{"arch": "resnet_bottleneck", "model": "image classifier", "dataset": "photos of plants and fungi (iNaturalist)", "train_examples": 90422, "image_size": 32, "crop_scale_min": 0.7, "horizontal_flip": true, "targets": ["species"], "num_classes": 500, "norm": "batchnorm", "activation": "relu", "depths": [5, 5, 5], "kernel_size": 3, "stem": "single", "avg_pool_shortcut": true, "dropout": 0.1, "widths": [192, 384, 768], "loss": "cross_entropy", "head_dropout": 0.1, "init": "torch_default", "residual_init": "zero_last", "optimizer": "muon", "muon_scale": "original", "lr": 0.013, "momentum": 0.9, "nesterov": true, "orthogonalizer": "newton_schulz_5", "adamw_lr_other_params": 0.0029, "steps": 11100, "batch_size": 384, "epochs": 47.1, "lr_schedule": "cosine", "final_lr_fraction": 0.1, "warmup_steps": 330, "weight_decay": 0.03, "adamw_weight_decay_other_params": 0}
Rows from block 12, named by matrix and row number. Each number is 500 + 25 x the weight over the matrix's rms, rounded and kept within 0 to 999. All counts start at 0. Numbers have three digits each.
# convs0: reduce pointwise conv (model.blocks.12.convs.0.weight, 192x768x1x1), inputs 462-615
convs0.26:552509483493478456510472495540490504514494479471508492521511504479496499551577528475493554501504506501523509563520502501503470515454481532528494451466486529498465545465538519517473508447506457517487505504499520526518536514546498459463522493492494506512548485484461511528467505478480490477549539443489470478514493497491509515542545486497526511484484530509495488485514488526469477498486503496508494511535512491458490503481504495531538533462458551471477518502498528
convs0.27:491463497521529486493498476494509511565454489472495491483512521467545464482501493492470489495527471476456512525473515488496498500499497512502512490451502492514508530466518455479545522476491487574487485530494480529559495488469516482511483507508501486527512526461510507503502513515499472503474481494471536504483473476441520493498508536502526568440510494491465490484539463466525475464494481476476490557508516485507490525475502491512449494524544454504458478452484514
convs0.28:502482488535524499541503498470491517487530528513526518542480515512487479519527500540464511496489471470495513468519477510467513474509504505526478480478479479544508480517490559505436504481535529517475551453458528494524496541509475457527492473529487554496554520482487493566505465499479495515508494520496510473507531503480528540471496495500499503478463528496517489457501471459470477509520462473492529489476546502483501497527469516455512510478498513510475491491540446
convs0.29:504542485504511497557485504507487482529510472495531450517563506481520503494484508470509430490528520468498471480522455486460505529525558484499515539529499542532462513473535506490517507504519508537501507485470488478518531473501477509491461488534489451528514484525496517505512462452463496476511518566522430509476511497505475506545532510490514480491513526511457476491518486488584506516513459514520474505520488509498472525505535525518477540521502470535483520515454515
convs0.30:526523472522484506478513525525499460528526460564548491503507527463498507504476526509469492476531491533500510463485512537541491518497490526455447486476494490474556488493497509527508533491472522502483515528509521529483514494496516528480472492487485490482498490516488493513511493509520522513539454543494505455483522483494486494509492524527493492524465520538471563499478502491472571466477538498506475499470497502488519481482486484490492467510568541484482465484470507
convs0.31:480513538526476490467488490484503513498522508473485498516524522485485487516553491538499474477488482488516455512542477549491473525508530510554462529509503470480588503507495452509524492471528491500504496463441491523484480476484506491540579462496485496425488490484484494474536504489487536520445527518484488503535475466459512445490468484480547530477505462523504488476515518466492503477495492499475498435525458464521488509499480502462492474493515509509521494516489511
convs0.32:514536535545504536457491531523496468504495508483472506510514487461516501475528523502546518513453534482515528528511519481465501479491498482499449458485480489518500484487548522528472458460513503519433472481542495440498534509524485511474548487487517488502475473504497494516503426481485505469486531510470481496492482476482533494543496516512547515488490503516480502481476486492476502494476487496477444541497490443493464468509519482492490548506526489516516488516500499
convs0.33:440527531485489460579466480488488461480487481482454473506510486474465471478512499523508498526495485524506487495489477504502484510496495493461476475531500499497494511476483445505518477519504551510495471555493509542505498535541493574482473525477462495494485514507488475505484499455483488506465470476505527543518494521566463511492532516488504485504487456488512511471522491434480488509516504497456499477500484517476485487520512492541456524467493482506534506509494514
convs0.34:476469457498493446484512487514501493492477481496458494468532460485483482463467510546512472487480515523493502439531502490516519487479511474509535506451485527508508501464505476498466492454464465520474491459512479512521515509514483504523461515483468522557504511498493521507480531514491525454504488522492479490470539496490528481517502483571478484472556490518530485522564506515458492482471489532437494517505517502492470497530457503517510482514473477499500588492482526
convs0.35:530519475504470507540540524497480519466519503497517480452493507484492508533508523500480527465527526525522533501457535492557466512494513494505495508443478469512515500470497465479479471520484527538521553489526494451490493495474506544501497570495522470544516508523498511489495521506519521543503482518471484523532489513469497476508502544518529500474478481494504489472525504489499528489486480486524491487479497473500492530530466511518485447561468475499502484502503522
convs0.36:495466515480524492500504494525544491486492477522528477505505501473488465519547527482506503484519523515513521531457472519475487531475491485546524522471491488459526479537492460476480521516482488484470491489521510488510537506499506457450517502532495517489519496542465480536490471502482512479504532490522532529484488542513449495501484468509487510474524533509526489533512479514505486479505459508517516505496488467522474470443561517500556479524504501477533465529494486
convs0.37:496505472531492443492456466504478490508518504508516500524517491493470484481504550563486532479441491557552487535533532456501475481484506512482538470467471489454530528504517495535497508482501519490490469492487484477507523496486506492470560537521548532479495515485474495473541448530508495408517528468500514452455482510517503464535525540497524498498528494527543517495463506500515512511487547512513468463522499493511509470459497501527492453506507514485498497492478500
convs0.38:460539481546494522509521483502513513494497516497491461491508497521500484470508488501463513471530517545493452482474484439485471473525485448484482528517517486499525458524471508495499486524471511476473474478498503518511484488513494480535522498488502507515502533527507473545517489504440538485515447499528569477430496525492470492473548491472447509495473464512560517520505494574554465456497476511503468490532508495527532511459537483551502482484509503476495487473497537
convs0.39:491505487515502493484549485527485513482454473476532489559471503513487425468522477519515504500502444524524535512504494478469563502474553483535505535515482460497551516544464513473515535488455505535536506501542510510601477516500522498475463447511515495475478529519527545496495481524442513510523476507483522483504504519473493512496501455539498514477518460468492449475506515526525495463490517486462505523481494520502505489512505498480513498476458475505486507495527539
convs0.40:508478474472493503479524501493469492461498532492481473477501499524508492485534507498464499507484499464460495544508500543431518491507468499475506493530514528515505494488487522508507473510497502530500469481439446497473456497512431477503471503444480538455507503488515506528536498508460508491512466481502484519492505515502517479471498506496473526532521518504483451504517549517472488488472486524492465498530500548529498490511446506525487470515466476521459518506477517
convs0.41:547519471480493507511499493484509503484483486457504468510497495471489469492481451520471549501477507458421502504514464504523514504497470524470501509465501466486464495530544547473472536481463494514500470512530497535488475492462517510486479461505486528455503467479494474533534542506521472524489484491540532494482500513480520528496488433478516488488497449462472531489488472495446473500482459480489507511524494536567512550481495453490509505501490478491533469472506474
convs0.42:498476510460524481464547516490497487434532531504468487510530555454465509511459539520501557480484530500485493515463482496498479515498485490484472504541492519475492449499547452540489515509528460502542510457464492507483473497485473488540524497507527509494515458486552501483470567492516488527496475491498494475517519534472450497526509489514487477495501473479513475533466532516495511475473559499505473494451497483474486551539555496478538532487507473503487567500532493
convs0.43:477469477546475527459492536504536483491530508476512531533462492464492467438511527475461506475547500505516539519467469516517492481465481446469480548530496499468536516547482480537524523490509533514531470526491502476485474522534491481523490493536480475466516503466488509502490492503523467529457465476501510480517459461473516475526503513478466506446534468506537523509506486480530514513507515503475492465503466491504503498499478448469521485503523509481472444526492483
convs0.44:500496477461511482483484527486531536511526527496480498509509484502498520505501491504526513492491470533522519471514523520469505468501496500525531518493525477520473524485509509526524490488463447493491498506488492502537513474463533504482475573545520509459496515469496513505496469509473494483518481523505452555498473464482507497505486498514509494533469507504510494500532542517483506502478508449513497483513522525513516483484511490493498486481535508563514517497487499
convs0.45:512506488550464490500540493537450490452486500489480508494501470476513444526486533521456490524456506493560508520517498510533489468481499520523492453460503504477552482488516460527528472526503511463496449529527556517478513495484506483505448452498517501546510511489444488473512497484507485532522503505543528535524440470470487479477510479472489516522502507462466436475526492549513521535522505473529461486526456533514502496511474486512476509515469482519488493479516505
convs0.46:515455470489522476473512485474511480530423465467503516508506485483456512504497524549573549523514499523449486492505554491552465468498454512524478481511549478524429469490482504540527486498509506505529492493508500500483474500531465508554482552537499501457522460460497530476498549497498488485484490480478549501535476462497498514545508499491513481498486484507495511478468469517529501485528424557512481532509488500504501518519490528543467507498477502536477519486528479
convs0.47:459489511525454505542512501459528500563534484494476513487498520482473504544536505521491482539516503481550495510517497482474536519529521517512512508557502503528498479501514497482470471507485460480542479474486509490475474489480491493478524505485476563484515458511533511455493519486503498488497529478507518444475504501476489501526466494501494519512474474526524488514548491539523488494538507557519549539484460530505484528490484488489472477519539543493524499537466493
convs0.48:502540499468463490473479492530510503506483493482520473465444477521497564478530483473473452489487486474496493507493504545491511470498497495518494487429508494500451493463488510500488504508496516450506530528502476452511495508482542478515497497473485523494473491479477526469527504495492509509515482534485424483473525506550446485495486488447465519499515528476513497469493523541534464533534448490491520493510460507512509512491517496500484465479498472518501478484483475
convs0.49:497513487503515499528505492492517506480510486513463491469507446531496473488476524516478524518484483549480509547488484534475514483480456522475508463520506450522497549553492458473476501478466552513534511493516505501476517472471500540532503479508496521536507533515455548501498462532489507498486544508519525484486471520523509487492529508536494462485516550469510435539510530530512445526495473476490498484507468495521486535536497499522496472437513485496474468516547521
convs0.50:475515481471502511472495478522475497469473503525538503471516516461477481497496509521516498504495484472522474496488464481506496479503468510507480472487493450480470492535506516508474517511526485492480472484497517535552527466451511550511514488516549466521498504490521509478509491487488517532515525470463471490521507506492540506521464510470469471457445463514493501494479473481480514496446459479475532554514516513485511509490524503500479484470477533540486527486506501
convs0.51:524508493496542454506455542460498534499563482471470495533507481531517503522525478484502494499492515494458485556542480483532471473481474516500534520520485489513518496468494463485520529443536474490504484531537457487504465511480483519533493526497504530472514484519496512506493513501529490480491443488480506565475536499489475535473490502487450490513529465496506467500509507520500538503488542462550521476508498476473513464481549469483526471503508530461481517470526455
convs0.52:497484474496481473484511498541504504485493540522475490560484489495508482498500523514534522514504505532495475538489524521527484484498522522509517480480510486463476488497509489506498506493484496507454471497504472502499508495486451481492505497522472471509498496472472477502517519471469475492492495525502525486499486513531478472501501470552534493538524506493504513472486441493515492520531540557491485472543507484500527513484547488489503496497491479516534501531491473
convs0.53:503488473563488533495499520507492496497502510490553522475521510487536495521543489481512536475478500500510486499498488473512489554496542493478493494453499505567488470501517533521501516527502458499477515503459506516509494482476509463493504483474524488502451528519484516529497531495497485477518552482416478484519518505498510477526522498473473532489495490505522469527505518475497477501504525507490497490537499516523485483535497493502507495472574467522539502500523518
convs0.54:458496480491473496465509535590472505459475473507491496516474483529440514501482508517475429491500469490490521493465482498520467489512513482502541472461518518505481527528498494473461506535474492590501502501489488528461538476522470559479493498518464477499498478500531539461514518497503483524491512478463571549518525515474502472493546509507512484485504503502499483581499452506511481522541495547516506525472482501541465494503521515505474498508468495496472495478442515
convs0.55:501477498502500546497502481532455527467495540502495490533543555457524476482504504500506485480503474501500483494468426503543489488510525523476572490515474501486490524518463504476512464460462493541498543519520476473477491500485504523514506472502469558495504518480489510475472508510519525491511481496548501494515468451482449488479525526462528493456472505566483493490520512470471526504501516527526497530471464444513467464521499533482511531497499445518548487477514461
convs0.56:502549543507464534496478499498517526525514483481517486507501510498497493547530520507525539474481487481498503442486498517493470486489464484491497507520513431495484499506527512514512527535500504475485553492486560490505538474537532487482504491504535489442500525460521503543522515488481491503552488527511534514491451454500500452515501509494505501455514445511560487524543511524465497484525521504496532520498510488502474496503541535472519473470571478512500519513488528
convs0.57:526482501482493500534457505493475508465520506497528502488505493523491503522497498554504497501492532530511525518521446501482472477527508484487571489512468469476468470480522509523523482502529483492509511480495495468476472537511530508561492475509536520557500507532511516493486552492481544515477493491497467503530519518501536511485500464499500507519557493457494467513487523482482467465486518495498475510472519450493488435470521523540478490506485499506499496494513525
convs0.58:500504486484502518520480510522532502480543500511500487492505507471493493499541509492502492512466485508516490499549515509476496552521532464518506467524494489494498477504504487520505461518484485471522499474498491494477517497489499515499490477510461489498486494485517475523509480482485521470512521547527519491509506486562505452529466506477505493512481534543512537491500547541485546493551518521556503524460518490455476519458549484514505485513521529532547539496456467
convs0.59:493450494487518534483520520519516482521482507511487530506484481527472526457464515506505490549467482486478521515516504453477541480493499490493486511517515516491461518495484496484493510556481472495490482474483563493489487508485510487519459472503526499489504507512495484520498466465568505520500524459497524540485509513500547522520563474539511491527467489505530463541494500503555492479493488537550496490498484485463478472551485513497487454532514478499487520480502527
convs0.60:503523492520502480488466495526512466476511490513509502530554488508510473490487496523468544475489517467570462512485472489504492510485511475476505525480512512502488520526504472485512524489511474471490502457500527531510489485514540462524495541496506500482492514506490513490498474525504518521559522507509475527495528482526456498487518516501511513472491503537479483503492544466480469499522516525513501506509477522507520495482477508535501528508508540485510465477532527
convs0.61:550548506543484490503526504527480531473491490541465468535494483520487505480532484545481465500544479494501505479497530484489422498557514540485507487509506457521514501479467515509505474520475493497476485500524480506485475464542503524479504490477493487513531493503480498518476536483494489502467466544497460485509517502492493488520512545537497465506451473443479524454462499534497509524474456495503512520509544484441477506464469507448462479449511471547528483524484497
convs0.62:488491525544489441497514482493509485512527435463492483480487511513468469485516517514473563463489454537505464468445506552504539462493461498495486462515482525491479476491482530489519478477503526466497496469483465476519502514458478511469496477514479476520476476517522523462478485532484511505514455489548473463525495487516468467488500508509511532526511483506497508510519503509513525457504481505464510454522458466490496475490466500498511463483474497457472493530528474
convs0.63:512499524516476506527547518532497515484506560533522495557495504471491515463498487523452507489503507479488482512493478499453481521505473459501512446445507497471510530501494482496461517445497498480551493507493470474483502549519473505507458494484495479457502507492520494500434477485450481459483478497442526457502525547491500446505516494489494477563528485487532508508500562540527553536524467523477568496510469546522528491497472482520535490513498490483524482492460490
convs0.64:515492507498481516499509475492522500517491512509485493485496466556502487487519527536495467445501527460499533460466465540483524502534483476540525510499500472484515486474506453500493513531458493479485514480494527498531484481515478485509423490505484485465482513497504529528564499457570517497460493519479452489494485501483490493494539511501532474536534472462496481480470484491477518503507483505513477534577539487486488511497501454457495504508490531528492500513484506
convs0.65:461479507484493505475444490504496582500500522519534490467490485489478508533492561512520483552512486459516504493491502460502488494491498480510507487511480480476419472520520483512514495517492529487482526510489509520499559548502464523451494522511527478495511489491486463472515453499506509444431536470467490460520498510514469494487522446535515507494482505484490492530472481489504471502510497444539495508485492485512460510487521482509472470499467487539548498506521509
convs0.66:480534459488485481473480481482483483477531489500478572474513510499510484509531486509500517492493476495463518458543492464521527464488467491573501523493443499547486491514503521472481465508543517473475493492457532497513459464470484497482513500542522480544493476558529509479555523498495525462502538493492503477500478505491510528507494482507499502516505531511524504476549497500491525480510476528520481535555491475551536502462499513475479496505518474512514415483497538
convs0.67:502495511456491495511492438497503554478476540494481526487517546516530512495500507485518524478512519525542520493527471529551502512535490510518489540462519467494503499506469521493461557460509508505498541520476504491444499485502501488488494515481493500521459518507500499525477451519471503501512495478464436535483526499460518534513495503482497478460505478458516497503516503556531506512552478521493519455473495509487484492490507493503460511522485466533537529526525470
convs0.68:541463479468525490527507515511502482497467543477534525489493484543478541510475501527483511482505525466508515508533512519512485503503534513501504474513518572509508484478519480484482510505524471482524514505509503499476476536513506483465470457505526518505482489488501474468503474483490473489484486549481492549489516503445469487500507535471525469520503507459483489532463523527536526569478526507474519543492518487475494531501478533475503511519494461534509513510515481
convs0.69:511481546488527496471506505516513503509488510476488525513540462512456521498465499487550528488543494482451525499486435555500474430496498496457517482484468525547518548521503463548460450499506466504490499471456497464490478486495473487445499509531514491478478501499513472504506490484507488530490439447482488468499465540522497537493477504483481489508526497506486547515502501507510514491452480485479490524517526544500497494515489489500479523484460497566458477454495496
convs0.70:533517439531495453528515489503537498513461506495489472471508475467478516485513451477541527505493494528488511512450471498524510493502560488560512475473520543470482522479526474482462469520475524500510505455518463523507495487464506532544488497510515457554448523499506489483485455465522508469514507505516442517498476517468483515485475450496509504463469512489470523475547495496458460508484497504488507495533513545507440521495518533503471492501467469478477499482502476
convs0.71:487529464451534466491501505511489485515471477487518512488479483483492501524490559525479527494528510518499548525501473511510519531476499485533483462512469460476504517483484505513509500459506529490501512529491519499467523498482464506521473507485477460481496520518513475526511543489484511517477485485492457505472470554519507476529492550483507517482512473487542537499508549507487506499455531562493490489499475484485545484436506470467477438503506470504507448465510486
convs0.72:546443483527478471476510490538461525509550511502488496537454523517466533581481566518520479491512477466491509454498525483525499487492502502476505490496493465470512489458491510466514471482479516493510537486503512495520527510473456506517530521484495505470485590515525539523522485501499508515473556524495497470506508473557469506484500490500525497519505544479465509539509534534511508479475486560481498469523484512513493477487527448495508475494556517459515499457505515
convs0.73:464490476513466514500505536482479475465484478524466465540519504533544513501488529507517505536488510478474515479463472501495492492485515499564461520514531478485530512498510517450532519518470485507528477518506478539480461496517502502505476501503492488513524513501465508495475470482485491471566505518489510486485494468489477528487568571516546514459483502504508465485520524472555487512498530501500489485449478478539488493522485482476493512510517476454500468480489501
convs0.74:486469528513490510543488525494523521501500496499482498496531529479513487475529557461524513525475521479483507493506499488498475472490485530534477504472502485497509494493536521477487571494488483513515506478471515490491480474525469550501476491470477509478498460519473518473538520523496514553505470488478511538502499509474503486484513474492510513535489484527518506443525477491501486481506482499465485487518500499512469547567501500489509505470483477494474546493515466
convs0.75:548512464522498502485496561482515517496496480501485534474493482496468496450482478489510537500486470476468462517478498514543477486490492487519572484505504498513473532531485468462507520519505554470543480547567522528495500481490471504531474522502510502500496483447510484508533445518535513507504516541472571479488479478494477533540502505497510484493436533476540512463534485482479538478502488490490502479463493493510491448478542490510518488486517458542501517549516501
convs0.76:590525513489485497521513488516487496507460537492499505493471456526467522551500502543513462498511486489471572471463480494490538514544491501509483482476512478485492521471486507512526546506503519489489558558480516533503507489492532541482498474510537502505497488507490468473491483496473480483469511472442452514504532481511513506477515494542496513535472500510474528475550490490525536476529504520498482554501494517470479473508504504501469512510525509486494533478491509
convs0.77:479468484510511500480496517533506583539478484489497509504491534549546514510523481462486450543514462507523491478522466481539479507491488515485491491467447512464539502481518487534497503494512476506499493503530502532491475475464506508484518469493518460477517532509550521496478509490524463488526472453531543501547491487472505492499554507527484526530543502498489527511533532512451497503481534480456500505504482520536526515524500480564502492533478505477494421542526485
convs0.78:480449471495481500511484510532467476482472491527540521475511501489537505537463473519532538483517501471488472489484535473525496519505484520481506492502463520483461482540515460529529508463509490506493526498446507502492523497460480562449544509497492525524493510470515482471502489487494538508507529514528502535479499470460489518472478496511511521486499465506481489516537493465506506486494510495492479489467548485467538526535482509507492513478470503486483531495502523
convs0.79:522506517513539479562477511493501554480550490515482494505484545445503529500484476569495458559553505512464468522512480451526507476502483503515463488460483503474479516492485521486531504514525516492488510537517505460510464508465507489538487485504460476509514499437518501499517495509509516495476459555526476474479454460526498534491482520458475496513506517488523514517482523508499492505477472511489517482504498470519459525501482490443552523530479463514522523504513489
convs0.80:459470501526523508481469478509518512489462505488481477531492507475503467439550482480464512539488453565520492480504512444485469482469501439493484467455511481536467539506463507534496457498551523486490526462491480468497527496525519541528470447507531501481485549495498487558517454513521471467501492483509457538517484517497510502497518478536521505464499491479521480493507562512506518530477489488509457453493507510506495512509562455523470499484509510506496479549467514
convs0.81:493537518477470546455595541485493479506509524459482539500470513487519502464502503490507478549483518490528500504526506490519498525505562502503485525507507521528479527495510500505492539474459485505472469531517493460488478523521500479518470497517557472516506516453511477482471496529478517494485537480472490507481532541469478526486499549517496545492517482494508475475469523486566471535498527547489527506520468490453469478490493502440548474505509484495482455518486454
convs0.82:520512516501466472548507528478471499513487502494490443486496469541458484481503522538506522525494512485472471490490451499490456476490497493440528494510500515496517508472464517524530525456493513440494476517507508494539511486543504470526508471435517513544469470504489474430478518517471484525478505478499538519528471492481547482490479486475523545504538501472540501536480521488489573495455543513500489505563497485486495456478555486513504530513507530535497527499487513
convs0.83:510571495494507502508504485519467544522479542483478506464517468524517475523468553472493497504533486511511517506482495491514536470489491471462453555473509526536496546479485473513561522470479547504480481473421467453530489496550486470449463499533530526452491514525483486504466536488528517522475462564501490485520499521477455482498487493472496462513584487479526505464454524476539557503493484508447479483492530455500533447492526452479498503525474492469494502507511532
convs0.84:469508448499490514528520478492471508491492490498490476472500489514471493457483467468513458533504503474513473496492505544496486469510495498516498497493434499547501518512521473489477453538471481470538488517492518475481485476470539504458519499482528510540524481494522516457532525494489484516534507491493515529472524471444499552487489516463484528518505489532483466506458475473447482515468486487476522536494492509519522510511488483457450491496480522509493540523475498
convs0.85:487506494500567534493514518471520525491470513511486471500466529548505528487464476528509513476513484527475481461504499470463493511496497485480486475479474484525489521495475487456473504506456526459506540446528524507510477513478487511504475469487465540520540503508478523477486474507518475503517494503521505488476474490510511465537467511499503531479464532467513480478494528519549501476503499516520561458509483537544480458479516472508548486476457504502506538491473478
convs0.86:526518530490511500506477503502516481516532489512508502501486506463516484498507536538521487501518518466523528469521526493516469535444488464513490514495527495547464515469511501483528480483509468496502468510515504467465486453498500470474525508554483471531495473546518512503533518507537513495515514490503492500501478481520490498489460485535491487490473504501456543484458527540506507527519493483494494520501490571497498560465512501509483514495497496564522511525462506
convs0.87:506439495519504494554477519482511480476492566495478536520510527477477492484493485492505526519543518508467462509510490440512506492463526467496503498514532597471560536522499488529504549491515494502503468507458462535490488521493498530488483481500531505461529521483546471504519494517480516450483511488468558483498494467527493479501555515465501521487501495509499485484485512524533447522516507497541509489510502508527500458500525471515492533478476490506514546493463465
convs0.88:494505482512463496479483449537460551466503542539481485462488497497545491476505485472505514464526488497504525491487533478484502494493511553522428458509515491529485512517522477510493473471487479469515539510503492512452516483503485579480536539497459479498532465466479490523464523503502554469513547461510526512472550528506474500507484567515509488479466457458540509479530512466474504488519501490504500498543470516526533544522498466482475482544510465492471471528554524
convs0.89:533455477527487482471518514476526524512492523485451462478494492519494531474498497551473466482463488481503470502482494490478495507489476522510460508485478512489505524505494513465458537492505458477527481475493567500495454512523529528490473502506503443520510488500460535462511474490538527511460501506504471478468499470496526470500493511504454459502497494534488456483501506506465456476502489480515479489498504505530472482552493487477494527464554535463478521507503486
convs0.90:478487519479490491466505516510518491488511475481516491478502530448478468534508489485485502485481534565476509501483497480480540508539459512507476495500542471468481525475492493478492484471471524466544520489481464486474449510471463485498480521537514538473490477494525531483482497528490485475518485484482496493525531497492442545500546458465487542477498486488456491501475491475514506506519443516476499503465502544477466486470503518489480492531531492506516468492508510
convs0.91:483453499472463523467499529539534479489506459480500502478443507472470471477515494463483471515478492485521504510483508488530513521495550513496509525469528488498476546471452534484483590522482542491456470520465500458485515504501521493522491487529496487457472525456496491469531518491500517507565490495506450501528487505509508518492479493484487487492491520475477529506554446498566516496520485527482488476495553514482483531432499485586501489486499507491470515518531512
convs0.92:485496512488479514471495535498483508493520526563511481473488474515530475530492484479457465492544494551509489506482515491492484470500531496503483455517464492503496471553482530537497456522502493498483510520501474473490527498524484489528498532554508496512524490513475504525547517482531487573540519489523510478523502475477501496526522508525467516491479532505517518491486496494504479512467482547464497505508481491510472486516478485540490495503491502504526513504532509
convs0.93:503508530526519514494538530469490559531510530457496506505499532511542485500525476499521491557501527457487482511555547498546520521486524513484505478502509510475490526508466508526498511515460489564470471483479455492562500514485468497494522482523511495508525521481560525501519508545457503489495479489494483482483475507496487503490532442514481503512484530464482480550528498473450514494504508473502499510513499470540510493499493499521536556508492476495514535502512492
convs0.94:491507517493521497509463533481504489509528525500496556477518494490520461518485519525449473501540504514499493478544449479491483553481503491510461504491501505498485503516509481516488502498492517539463501494491502489488515507470486469482523476508502457491525504492489465533533494548503474481527485484497474490509484501504503522513478504492506525504483524461510518513497466516520547466524442530511466483492514515508520479531527493481469481483490506531497520541492466
convs0.95:520435488497489470505494478514489475513480491508515502497524513494449471493487488524492485502492464521500458543464497445475515491493445459489490484487508515476487554518527502522468484528507487467489486486538489485528479493492473479480511494477525474465527489509458488460487475510496516451471473540503508512509494512454467475474501487483517530492491498488510546496532453478490460494507483490486495510512487546492455478544475489466502486501506509475471507551511489
convs0.96:486473505473462467497491501468551513498506478496518479518497504544494509466524498439502487487492523497598518531441459503533476510510524502468435531539463523503520507479496490556482523529490522467520497503503499460524484477524493508481517523454469465483485502477482518535509501488521485504509518477512535490515489535497509528470481482507485470487509475468507478529523458505504484530457486489500492516508518451463502491497494528465487510472492523466491510511504532
convs0.97:495547467477560483504514492499566479480480503485463502505525486498547466487541515512495489467551481511497490534467461488500496482517441533519485471505500487530530508562513501519477479470546545506489506517488519500556506467498464496534491500545486476510495487519498478500520517468535488480472479524481502490487523495442496460538490515494498524482485506537514514517536488543456495523508471463469490530476494500495506519489491519494493519479527508498495514528473524
convs0.98:506488524524477525462490486499493521495502501510538542505527503523481506486512481530491472503471508491496534488530452484490485482511486506512494461495517449465456537523465515457500519517524479430466474514481518464473483485488512514507501486477489537547514472499503480503466492505532539469528508518449519475487526512505544502495484488498488524538463497504505520530470481522476476492510499484492482537490522453502503495475548490526471463476476446505519527474523456
convs0.99:499554537549484470534469524496501562477464457489485512523486483548485467447508479504509460479477510514493476476491520496491530509515511478499484499528482488511480476463505539474482472481519537480526515496489528483509519498512497501501505475534438512496477531517467521456476475501528449483468514512452516477486485448440529510513482535504489489503519520534520498528470557520496577517519508503531495437569497504520491507513521524547506485519512466517475480499479478
convs0.100:525506470471499503508502448509495480492470494493507513453470485497483490491457492549520531495484474522489497506565516467501526464490499510468495522561509468536518502482491520470462477468501521491541521480498447496492521453471516544479522494500471541503551499524466483499507507562505499457489496475523509536504507507540492508496513503502543489493506515511508494483494516489468526487487454503498537473511486495513499518509481488498471510497472510502487486464476484
convs0.101:538540484496491525549519511496554492499457527473522475560528477480477527482530436516498499518557518515484480473512468519510525494510458489497498442464483499540514454507529522513502472516494520499501468541483517450530476483496512484499530482500484468537473503480492540525532489514507502550470466537543504498477479514474517502504499495518470504481483505451485529503510450476479472537462468488482463473500487496495542487498522528483452459490492501502472534539499461
convs0.102:512532507528472484501475515459487538525469555502515553505496479486505535538543451528511469508535536489486505519487557516488462511478493502496443519501508507504480497504496496512489539480489479514498476531501483482484483511486498534497497502464465453486484498476490467511548492487479497512527493519504524506542520451505475508493506486470496464498458506504484507486443505531468534525510495487469494512449507486494482559525500480520514526450486466536522523493495535
convs0.103:521487485560531482536530497486472536537489543491486492479522491527499514503524507511515511495485517498482518503503464480494523480498488498503530497498483468504493488452530531474517457486478542530508472525486500524532511446516484499495486544510517497486532511477496490510499556537503490513527507493513516414473524476543478484522518488534481490526506525494470504494504490510514554570488497523466511471479469491525536516489522502498493479509462491469496484498540471
convs0.104:450454492504493504460518486472472511514506462499497513502511480518491485494470516502480509489507524499450485522512483491484475492532501473518487517447494561506486546466494471505533462488508482532467506490529492489498479531550468491504505491506539537500531437494486500494523538460515506492479487535491499464485492484459496486510536488536500502522481482481537496493502497487495473498513509539509511552511531503517473525492476473533521514467487532532542462541480535
convs0.105:486498518486534494493467464512517521456553477491473445528503461470508552555504518491511492517494529470473480528526461499484488550509487549492481491477541474539501472506495516527496535511478471484507515500536525506499464519503486505503532484484477473466507504488472534478516520471526522520517482481513566490487481513488459473563479498479480521525474484544480494539468536449492521510484500539480495544491472511467492483528525534518464478515485548494490481536498506
convs0.106:505447493536486510535533522487526529510558500505562456484571463501499519499514498540488519475462508525486525517483516480489484488493518489491439453489478506514483497492521501503506532503483527470459520543480485453520535510490523570500433488495509494482525506485502503492529477488520486492561514491477508478479483500491515504527532493519500506484487516500530471490512503539504482477517494491537537525522498550468488494486472450494497472509502507509525475437503471
convs0.107:477521518518495439516529502497499490493496478504490516484498483493492506545468457486504473507477518521517476471515473504483501507526526460539521458499515480526509484437522504475452502453503512470518496533512482481494469499534509463552538514499499480467507532499502504492527457491496492543494469502479486521512476538527478491468485493500462470499491504497519492469531457445509551518463505455485530487489517453475525527503494554506486480466463531474492499491485550
convs0.108:527540488553502514577460493515493495483494500503509516510511515511511492517521486502464497502481513555501457482469477570503484494497485518519519475496515520458554494519497469494528469456470469545522517497523507487448481533502487517500530500476518508497511494463500508524501514489499528544491486504480524467530520504466455492485500495544519523460533557506499438534491489515486537489530509500522482515521489488483519505531496474535498513495479408518478484491518484
convs0.109:513517462518485490500510471535535522512489524546483520491482521491505543511552548500502511504495502511482524521480481520474489469515483507497482473492530522513500476536474490507575530476514510468514498516506437555495502514543505488527519501491488499487476486514441528494492515481479503506508474548524524526494495489467455481517507482469498554509494530472452519487559473500472500544526533545461494574534559525512456495525456494486510502524507470487501510476513473
convs0.110:537530506492512523505524491466513513511493516524456519518476538500511531509477538524524470440512492529523495482515486493479526486539527469500495485529503500491521493520468485469492443463489470463550547492459491511544460462498476560520518490533522468507542545487525496464494493481503442507510489485481459555448524467511519502500504509459549532488497489520457518525534477480434486518482517484528516471490503477486494498497510476509512494491543510472483505452522495
convs0.111:498507500516487533506479497517576517497490507476512520480488468496511476526483500482486473517498519476496542510496474521492506506458478514473485540494508479507518496487481492554505507534498559480514495499535467453549501525512546557490501536486476505503515506520462489466520504484524534508480498514506495557483495495490510520474451474523551532495455473461502488511505498487525542517479479472502497501462496516446498472471472512475484471473496504557551505498523478